config = dict(
    model='self-supervised audio encoder (BEST-RQ)',
    dataset='short read English sentences (LibriTTS-R)',
    train_examples=26041,
    n_mels=40,
    hop_length=160,
    input='log_mel',
    win_length=400,
    codebook_size=1024,
    mask_prob=0.08,
    arch='conformer',
    norm='layernorm',
    activation='geglu',
    mlp_ratio=2.67,
    head_dim=32,
    fused_qkv=False,
    qk_norm=True,
    inner_norm=False,
    subsampling=4,
    layers=6,
    width=160,
    positions='rope',
    kernel_size=9,
    init='xavier_uniform',
    residual_init='zero_last',
    optimizer='muon',
    muon_scale='match_rms_adamw',
    lr=0.0026,
    momentum=0.9,
    nesterov=True,
    orthogonalizer='newton_schulz_5',
    adamw_lr_other_params=0.0011,
    grad_clip=0.5,
    cautious_weight_decay=True,
    magnitude_pruning=0.5,
    steps=8100,
    batch_size=256,
    epochs=79.6,
    lr_schedule='cosine',
    final_lr_fraction=0,
    warmup_steps=240,
    weight_decay=0.2,
    adamw_weight_decay_other_params=0,
)
Rows from block 2 of a small self-supervised audio encoder (BEST-RQ), named by matrix and row number. Rows with one number belong to one neuron. Each number is 500 + 25 x the weight over its row's rms, rounded and kept within 0 to 999. All counts start at 0. Numbers have three digits each.
After each neuron's rows are labels from the 100 clips, of 14848, where the neuron reaches its largest size: "top examples" is what is common among them; "loudest band" is the band of the loudest frequency at the time of the peak. Only what is clearly more common there than usual is listed. The data: short read English sentences (LibriTTS-R).
# gate: first MLP gate (model.blocks.2.ff1.gate.weight, 416x160), inputs 0-159
# fc1: first MLP up (model.blocks.2.ff1.fc1.weight, 416x160), inputs 0-159
# fc2: first MLP down (model.blocks.2.ff1.fc2.weight, 160x416, transposed), outputs 0-159

gate.387:500500556500500500435539500500521547500500441500500500500467500500500500500478500431455537500516488500500467426485500500543500500488550500500500500492500500500500406500500500555500500526481500500500537500500474500500500500500500500500478500555477497500500564530478500510520495460500500500469538531500500500469461524500500454457512504470500479457532478509474491500490500450500469500500515500541500467554487547500500477487500477500488500540500520500500465509500536500500500478539465
fc1.387:472496500530500500500535500500536500500500568500500551500548468450463500500500466446500500473482552500457580500500500505542525500493500500500500462500512500500500484544491500500500500545540500500500455479534486500469483500537500500537500500500482510500538500500523500482500500500485500474415500468452500500447485500481500518542441500527500478500529500500462501500537495500500500500466500531500500500539537500500500500506454551500479500500500500540500500500500532554500462532524472
fc2.387:500538500483535500500500500480429467500500500500500529524500500484488500518488500531469500500500519461492467442500500530500500517500524500500508526473500550500500500500522500500441523466514571444500517500500564450500500437500479498531500456572482488450500508500509500500539518500473500500537500500500479467500500484503500484500500500439500450500469500500500500500500516535500567500500521500529500500500535500528500500500525500578510500500500540462525500500511522463541505480471500
top examples: the word "of"
loudest band: 250 to 500 Hz

gate.363:544539500512500500500511571573462500500500500491500500500395500500459491500500500500520471464500497489500500539459473500500500500500470474555500500516500500500500500500517500539500500495500477500500500526480500500500500500467528442500500533500500500500500549469432500559500500546500500500524500500500500530500500500527532500500500500542484500488516520500500476594500500500500500500557500500500500500500500564500540500487500459500461500527458551500500500500500500500437500500500500
fc1.363:500500483500518500457500451500500500500549500500500513500500549482500500500535521500500457500518500500543479500500524470500500555481500500500500544533500500500470500524516500533480516500500470500536538558500500500500463488500500511532462500500500500500500500476500567521435530500500530477490463544509500500500537500500531495500481468500472532500542500500500500565473493500528500500500477500431500480446466500500500500485466532528459500486500500473500535548462478508500588535538532
fc2.363:500530465435544485453500500515429500500531514435500500500500500533407500500500500525500500500500532500494495522500500525500509500482500500500500500500521518529549500478525529484484500456508524500521483500474500500500500520500499493469500500559500500500500540549431430493459500536500500500500561500500500528513528450500553484440500473500544500500500500500500488500500532500500519500500541493500470500513532477476500500552500516490500500500500520473538500532500500512470500500479456
top examples: the word "to"
loudest band: 2000 to 4000 Hz

gate.118:479500500500500500500541451459554500464500451500500500514482500534500512469488500519500463500530550500531500500500517485500500462462500510517500500525467500455462500507500544502500546500500548500481500527487528500454500500473488500500500444481476501500475459500490500470544526468500542500500554478495478500500552500443478511461500479539500502500500574500435500500500500526458500554476500533500500500500494500483535500489500500500500563500499513500500529490563500441500500500486500
fc1.118:523500517500500484567463500597466500500500500500500477429512500518444471490548500500530500500514500500500493500500500500514471474500500450521534535500491532500500473545516500531460500500500500500500500507527500459480478537500476496460500525464500500484487500500521516500500481482500497438454500541500474532500500478477463553530500500468468513500536500500542500500500524473528500465556500500500500500543500468500500500500500511500529513500549473500428477500478500551472485500520500
fc2.118:500491546500500520500500500500512500526500500500486500500562500500475513500500521456500500500447500504500500479500514541500468500483500534451500464500501459532500500500500516500500469500500500500500513493456465500586500500500500500500500500468500500451500422500500500500583521485568513500500541504500482500536471500554500500500500485500500557500500485543521500473482500500478500500500550451500491456477501500490500488500500500463500500479500593521500500487469500543500500452444500
top examples: voice: female
loudest band: 250 to 500 Hz

gate.287:500533500464460528500500500500500510500480511468500539500471452532528500500523500500456477500523500500500500499500464475500535500500481527500500500500500548500512538454473555500564495500500464429500500500467500473558609482496467489500485500471500472500523491500522500500494500452488500500474547477500487500439500449500500500480500511483523500500518454500485500500500500555500500500533471500521516484500483500500500500500500500461476482510500459560464500500500500500500450531549500
fc1.287:483500516527454520474500500517500523500500500468462468500438531500532500583472496500479500463457527553552480453500535500477521500500467500451532500473500538500500481434521474500512500542466500500500500500500461500500500500500527471500526500500470500485466534551500500470500469532543471500500507500485500500500538500500433500500500500500489520500453500494500477500500500500500500518455500500541529500500500460557533500550500500500500500449500525500474517524518521544500539500500500
fc2.287:449466476500500469500537500500500500531484500534463500500500528521500500500467468500500500438500500490549500500528500500491530500522469491521465500500500500490500476523500483447489527500500500481500500500460501500444500474525500500465500543538541517519471500463500489500527500500500500470538500530500500546469500460488500550465500486470500478433500500500529551471480500500500535500445500533487513500533513548530500500578500500500509500475500520458492528500500500580500434500500500
top examples: the word "said"
loudest band: 4000 to 8000 Hz

gate.242:500500500453500530518447500500500557500477435479466500500500507500479528482500536523534500544498500500464500518500481547509480482506467500500469459531500513500500481500515535449481484445536500523500500470473500456531500500481500439500423439500500500500500525541500500463500481500500500500477500500500500535477500520476500500500500548500490470500500458500500517471477500548500500524541483500541516484470500488465558500461500500500524500500500500500500554548480524540500493500471455
fc1.242:500500500443500521500566500500500485518470500500512446500500500467474515531500500500495512500500526500486500500500558500459541500453500463472500527500473500500569500542530475535500501538500536500500540522559484500436500460500500499500500479517500454500457534529500500474500538500500528500500500478500524500565475500500528500507500437514458479472500500468538464500493500500521538500529539500533534526500510500500500526500500539479518500473536449479500500471486500500482500456464500
fc2.242:496500466500523479500500560469481479500500500479525541500468500483500500447500544500500525487500539500535500454500500499544500485500464531500575566500500451500500500500479500500485500534500500475500500500500491442500500510500500541535500500500500477500500495461465462500453458500500500439533539563500500500527534500483500506500500530485500536502521500483500500520500500500500507531454542510500475473462500500566500463531500500581500474500498500500500456500500500500525500500456465
top examples: the word "to"
loudest band: 4000 to 8000 Hz

gate.38:500500500500500500540515529454500527500500523500535546465468500431500527500542500487500575474549500500519500500529500457500472500500500489500566500462500500500465547500500465500500500500508469500528500500500510500500480513500473459525472472485500523500485500414500521500463500500486529479500539407500500500481500500500528500480500500520500500454500500525478500500500462500500447536500477500500501479550500469484491530500500547475500531517475532449500500464475500477508500500500540
fc1.38:500462500500500500500514511500500500551571498500500500500539517460500500482541500500500500500435500500500500500500500500493444500500500497500500500500500490562438500549500461523461544542457469500500500477512500564474544500500500500500500500500500500500500500500533500500500500460500461486500532419500551500463500535500562480500500500541500500500500493500500500500515500457514500527500535489500500500477500500480525478525472520500500500534500500442533484451556470500500553446528500
fc2.38:500500500500525500501500521500500426561441500537513500476500500481500528528500464500502500491551500500500500543500500485510483500500500493500528491500537491452541500500500500500555543500500517500500470487450500500500494500517500500451526495447500500500473500509500432466532479524466562522525500543474500538474500500500500500470500500465455500449500500500500537527500500500500500481521500559500500539464500500500445500500549500523459500486500500500473500528424500500469500549528500
top examples: voice: male
loudest band: 500 to 1000 Hz

gate.376:504480500500474467480500483530500500546467512500500500500488500514500500478500500500496547537500484556500528500590524500482500521500541500519500474500505500536500500500500528500439500500452500524474500500458500500440469500547500500500500500500500569500536471500512542500500500500482538512500524435466500500500500500486421500500463498475532500500500447500474500500555500553500500500518500500459490500500462480500523479500476529500500570450500500500467500500515500500442500500500500
fc1.376:500500473542472535500479500500479500500464526500500534558537485517529500500500467504475441500500493500466475472500546500561421500539442500478500500498522500500500500534500473500456500500500500530500451531500522500500469517443500500500500500500551479563500572486526517500521500500500515500461500467500547512500500536530476456462485500500500475500540500537509500500500464486500500500500500500500487530500500517500469500538520549500500500465518500476507435500500467500500493536524500
fc2.376:500500500523500512500500442521521500547547426500500500500500500500459460500500500515500539500500500500525500484528476500466520522466466500476529500500525500522500500464470500500456500492500500483479489480500500542500500507500563500500500512546483500452511500500474531500444537500465500511474554525491500486500500500472459470484500477520527537500526500514500500482500500500500527500441500537531516500500477500467546541500509548500500506427459431449500500460502483522474466500532471
top examples: voice: male
loudest band: 250 to 500 Hz

gate.358:500500500542500500500500500538442500484468565500510500500480500558536484515463500500468500500500500521500509508500500500500539500529470500531500535435436500500500469500500486500500474500500500500500500480519474500500462510500500510424545500435500500546500500538540500500500500500500486500500459547500525466500500460500531471500546511511500531500500461533441487500500475500463500500550500500475464500500500500471463500491478500500500500500483538550500525537521500500500528413500500
fc1.358:515500528500556500500474500500500459462477547467471483516500500500538486500500512487544500495458500500458500500458500500500474490500500568486500500500459500482500530459489500500500500552500500500468500500500500500551500500432539504500500520500500500500469510484467500462500472480500467500556468500473516476500546523500500500500500500524500532520500542553500525500500536500490529500466500500500500536531517500468537500500448500514445520512527592471527500490500555470529500500551500
fc2.358:505500472437532444500500494562500474500500465423500510500500514500500482500541560500500500500500577500538465500500515539473500500500486544500537549531435500500500531500512534500500500500529500500505527463500500524447523500500500452500500500483500500439500500500500501509500492500500500500475534524475479500466463516549536528464500485465456524500500475500542469531489500540500500500527515472490500500455500500500462500555500500521471464500500500500500479500500500500538500500500531
top examples: voice: male
loudest band: 250 to 500 Hz

gate.404:514560500496477466500471500500534530488500500457441534538519490500477472500550500500500500494466500540473500500500547527539500500540507500500500500465500500561500500522500500500500552479445500465500500500581458477452523500500500500500500454500532536513500500500545500500480500486552545500447453461462500473500500500500500510463542500536500500521500500500513493500475556500486485557500500500512500500491500536500500500508500541458500511500479519500500500500500500471500526445473472
fc1.404:500500492500509503523500500500500500458538500500500500536500500440500500500570500500500500508500500548500467485500500472511456530500500500526500495543500543500500420500546514500500513500500500500481549515500500500462559500500539500500512525506543520450500491500500500473525500500483529500484526500500535500482500562500500500447466500484500500500526500500473523500476535500459500435500583500512500500524525453515530513500446500500474500465500500500500500477500452529500425520500462
fc2.404:500509537500500546465469500500451500578445500500514492500497500500468448500526500500533491508500500500500444500470475500486511500463537500500500500532500560500484465500455500500512500500478500490500500536500487500482500500500500477456500515500500476500500563441543500500532549500526465500500483531500500566525500548544511485500500500500472500500500500500500500500465511500542500481500500527500477500500500500500533500488500554500465465473555500537453500500543563500500500443500464
top examples: voice: female
loudest band: 4000 to 8000 Hz

gate.282:521463500446474542500526500500500458500462549537542500477500500500500543500500474484500500444500500500500500532500523500500500500477500500520500500458527466483443500522500460500480500414500500500541500500500547500464500551500470540546500500500468500500500471500500485500457500464510510508508500483500500524542500500500500500500500500468500551500500448500500479566491548439500500500556504500500463542500500500454556488500500522538500500500507474500541549489500500500500500476479500
fc1.282:500475509526507500450500500500500500531500592475500490500500500485500500500519471491578500500523500500500517500500500539514500468523500478500500476557479500533468534473530500500445521565500479500500476500528500484473553544500520448500475500500500500479522500523500500500510500438482500500539453546448490485500461500500500500507500500500500517452500500523462500483500472535528548500500500512500547478522500453500500500500447500500472500500556478502537500500467500480500500449533500
fc2.282:500500500500525500500482500500500500483514500518500500516540500500500500500458472500478500495500458503500442500500453548486500500500481500544500486500525481500500500536536506500510500500521483529458522500538463546444500500531552479478464500500500554500500500560480529531538500483500500508500500500547529504468446500500539500500500500500500471404500500442471500512479500500500505500500500500500472527457559500500478511500476530500500452500500500500500500427500500500500500575448529
top examples: voice: male
loudest band: 2000 to 4000 Hz

gate.385:484500500571500516519500500500551475500500500484500447530437517500500500507490489500514500500471512523500519500541533466461500532490542500500500516471454524500500484500570500500469525500539500500500500520500488500500500500500500500500508464500500500489500500500500459528491500472454500437466500500451500508500500559500512482553500478474544500500549552500500516537474500475468500500500500500500521500459500541500500500500500500487461562467500516500510511500458584465500517500524435
fc1.385:478500500500500500543508467500500441431439471535500500474500548500464534463500472500500500500500466500532500548519500500552500484523466573500460500478516515460459502525490556500545529500568515500500500500500530544500500539500500511500500456500500500500500464500429483500535500478500500500521516575500500464477512500500463500500500500549500500464500500500515500500500500500500500493500517520500500500500500482446513507530500500506500533500500525465500500474500439493476500467518500
fc2.385:552500500542500500520529500486525500500500500528500500490518464510486494433500492564472538486480500511517500470500500551475500500463500480500533482500500528543500516482546475500500479529436469500509500500519539458500500474500449510500500500472470500498526469500486500453500534473500500461500467450459500500512535500426531500500500486500500500500500500542500496500542550465500500500448473500500538500521473536589457511500475529463500500500500500515473509475489514500500500500500490
top examples: voice: female
loudest band: 4000 to 8000 Hz

gate.117:517512500500463567519500500500500518500517552500463500500500515550500473517500500496484483464500478531505457500513500500545500500517505500529533545500539465544500500480500500511554500454458561545500555536500481500462500480465500500500500543500517500516511500500481523540483536461500500500523500541500487476500446500467500500500566528467500477500439530500500465470500500500471476500456500500500460500500500535517500500500525527500500518464500475533480500557500500500456500491500448
fc1.117:478500500500500530517528500500519500500512474500500443500500500514481500474475542500530519533542511451469464500500500529479500468500500500500434500500465460459471478469500500480473500500500553500500500530500479500500500500511454480482539500536539490500500522465500500500500525478478500519500500557530441556492522511500460503500473500500560485475500555513431524500522500479500525469487541448454500521500500500464500549466500485500521500500500500542533487462537500548479500490500480
fc2.117:498500476500500500486561500483500484536517458500500500568500500477500500525500545500511500465456513500521446500500500500532500500466439474500500454511485536528485500500500500500500500500529500481494476500500500500500523500500552500444555509491484500500490524522542476470500548562500500460474475516557500500483500500500500500481458512536464518524527538500467517500500500500500463468495523490450534468500500500500500476500461433528458500511500560514500548500518528500465470500500464
top examples: voice: female
loudest band: 250 to 500 Hz

gate.203:500516500500500531500465539525536467447524500457500605500500455500523500531487500500500500500474460500500536541500473424500483538500465481520500452500518490459532500500547500510500548500463465510507517500481500448500500500500478545466519500418530503500522500517500500515500500500500522526500474500500467500459483500471500525475513483500483500544530500500521500484466462500471500500500500516500528471500539528500474500467457476500525500500500500466475500531497500524500500476500537
fc1.203:472500523500475486485500424515547469481500500474500500500483500504500500525500500481500500500500508500460542500500500553500500524535532490500532500500453539509500500500459500544479523461500500534484500439500480500500500500500500493500500493439520500534500468477500500539448519476470518512581500507500466537551565472500511457500500456563458475548500500500500547537500478478500500466500500520500500518500546500497514500511500459475478500466500473500500500479534481500470472472500500
fc2.203:448500505462500500534531500487482500471533490500536546500500500474500443468500500515460489500463500464500500500500500461440533500500500500500500500535500500500468476500500490467500500530535556500525517526500530500500457500500542500500500475480500529443500466530478500500500500462559580500555518494482446500468465500500475513478566500500525500500537473500500480535500493520500476474532500495460500517500500500500507500520508454550514500470527500534448529532500528530500500500500512
top examples: voice: male
loudest band: 500 to 1000 Hz

gate.371:538525539500525471500500500530500448514500540523572537500500500500519475500510500500500465476519488500524500469513500457500479454488500500500516519474500500500500500480482490548500500500474504464528517472484475541500500500534519500474500513524500549567474452500452500500500512500500488523500436500490532509500500500430500500500464484485526513500521483459481500500520500450483433465480524500500500500500500471494500495552454500459473500500445500471482500500500480500519529573536500
fc1.371:482500500500522481500500500500464472466535475456500500465550500533475500537485490554475500500500500500579475500517476500468546486531527500473493495468485500463448476500500500500500522506500538523441472516515500477500500500488531500500566464500500450507500558557500517500476509482484442477436517552465486500485500552495500500500467489500500526500500500512500520500500500505469500500500500533500500531448524514533500510539500500526500500472500500534530470500523500452522461500500500
fc2.371:500500489500518500474439551512500500500500554484477500500463563500500531458500500500536500500500495533500500465500520462500459500500500460513500550493500432500456547500418500500471500500500506500500560500500504500537471475500507500539500475500523530500523500500500500500500500543513500500500487500500455500500500500500472537500500538461489471500500460528500500500551544534476539476498500500500478500510485552574512477500500500432473488436500487500500500500500500500500520464500500
top examples: voice: male
loudest band: 250 to 500 Hz; 500 to 1000 Hz

gate.63:500500500500500472500426485500500500500534500500500468534500500456500500477500464496483471500522470474544500467500500500514500500536522459500517478500520500500553500500480521500500500495500520523500500500500500500551543500500500516498500470444461500530500467536531474559473500500500524479433484500500500431485514500500539500451500500500507500520529500500500500500535482514500543472500500461550532464500500577576500500527500500478524500510483500575500500500521500546500500500500548
fc1.63:553500500540534500500488500500500527500500500520500500500566448500500500525500558526557475500500474537500435563534524500500500500500500478500500485500454500500500500436500500500545476500519500531500500518500513535500502500545532500477500510433515493442500454482500453500513500463473472500500500511472500522548451531500524500500475490500467474475516500440471542500455449500517500500500500493500500476500462530519524523500500519500500526477500500500456500456500510500489500500467481
fc2.63:444500500500507509500467476500500500500500500485500527500500509488500500500543500500434500500527527500500524479485478485486558469466500500500578562480463455481500527500500500500521485500510500529465500567568500500500554500488500500500480458500500500500500500500505500532467473480500511530524514500500500452475500500501500520471461598500521482503500500469533540500512523500500500563500468500539500476516471500500500500506523500444480471500500500530528481500544500500466500465459500
top examples: voice: male; the word "you"
loudest band: 250 to 500 Hz

gate.267:529447549475480529451500500500554577476500499516481500468530537500500500500481485500500500500500500500500500500510500500500424527500500500500500500464474500535500500528447500523500500566500523500524500468519511465500500500500500536518500500461580500500494500500500450500485473534500472543524500451452500500500464521500500500500500478500513500500526500500474500526518500500531500539479500500500500500548500500500500539500541520500474500483460492500500500529531458515540557484500418
fc1.267:500500500500500500500539500500515500553500500500500514500500475470500532485500500510500500527500500530564519500490523539500500500500551515500500471512566488500539489446545500517472500487560500453500465507500480500500500539500482500464561500500500500463491513500500486500516440500451500500500496491500458461480500500462527500500500535567467463500500500468522500461500519467451530486529445477500500500500500500515436500457488534461500516500529500500500500500472550425500500500500500
fc2.267:465518500500500478500500466469500530500472500419500565500500500500452500525469479479522533500500500500500500500500500500459500575507525500469500476500469500500473500485500500544500471500527583541500440500500471500500500544500500500500511480500480500457500520485500504515500500510500526528500500500535435543500547500474500500500513500468500457501500540512500500500443500500500466500561500500500497500521527500500500517475544500490500500468500500450521500543567500522500500515439500
top examples: voice: male
loudest band: 250 to 500 Hz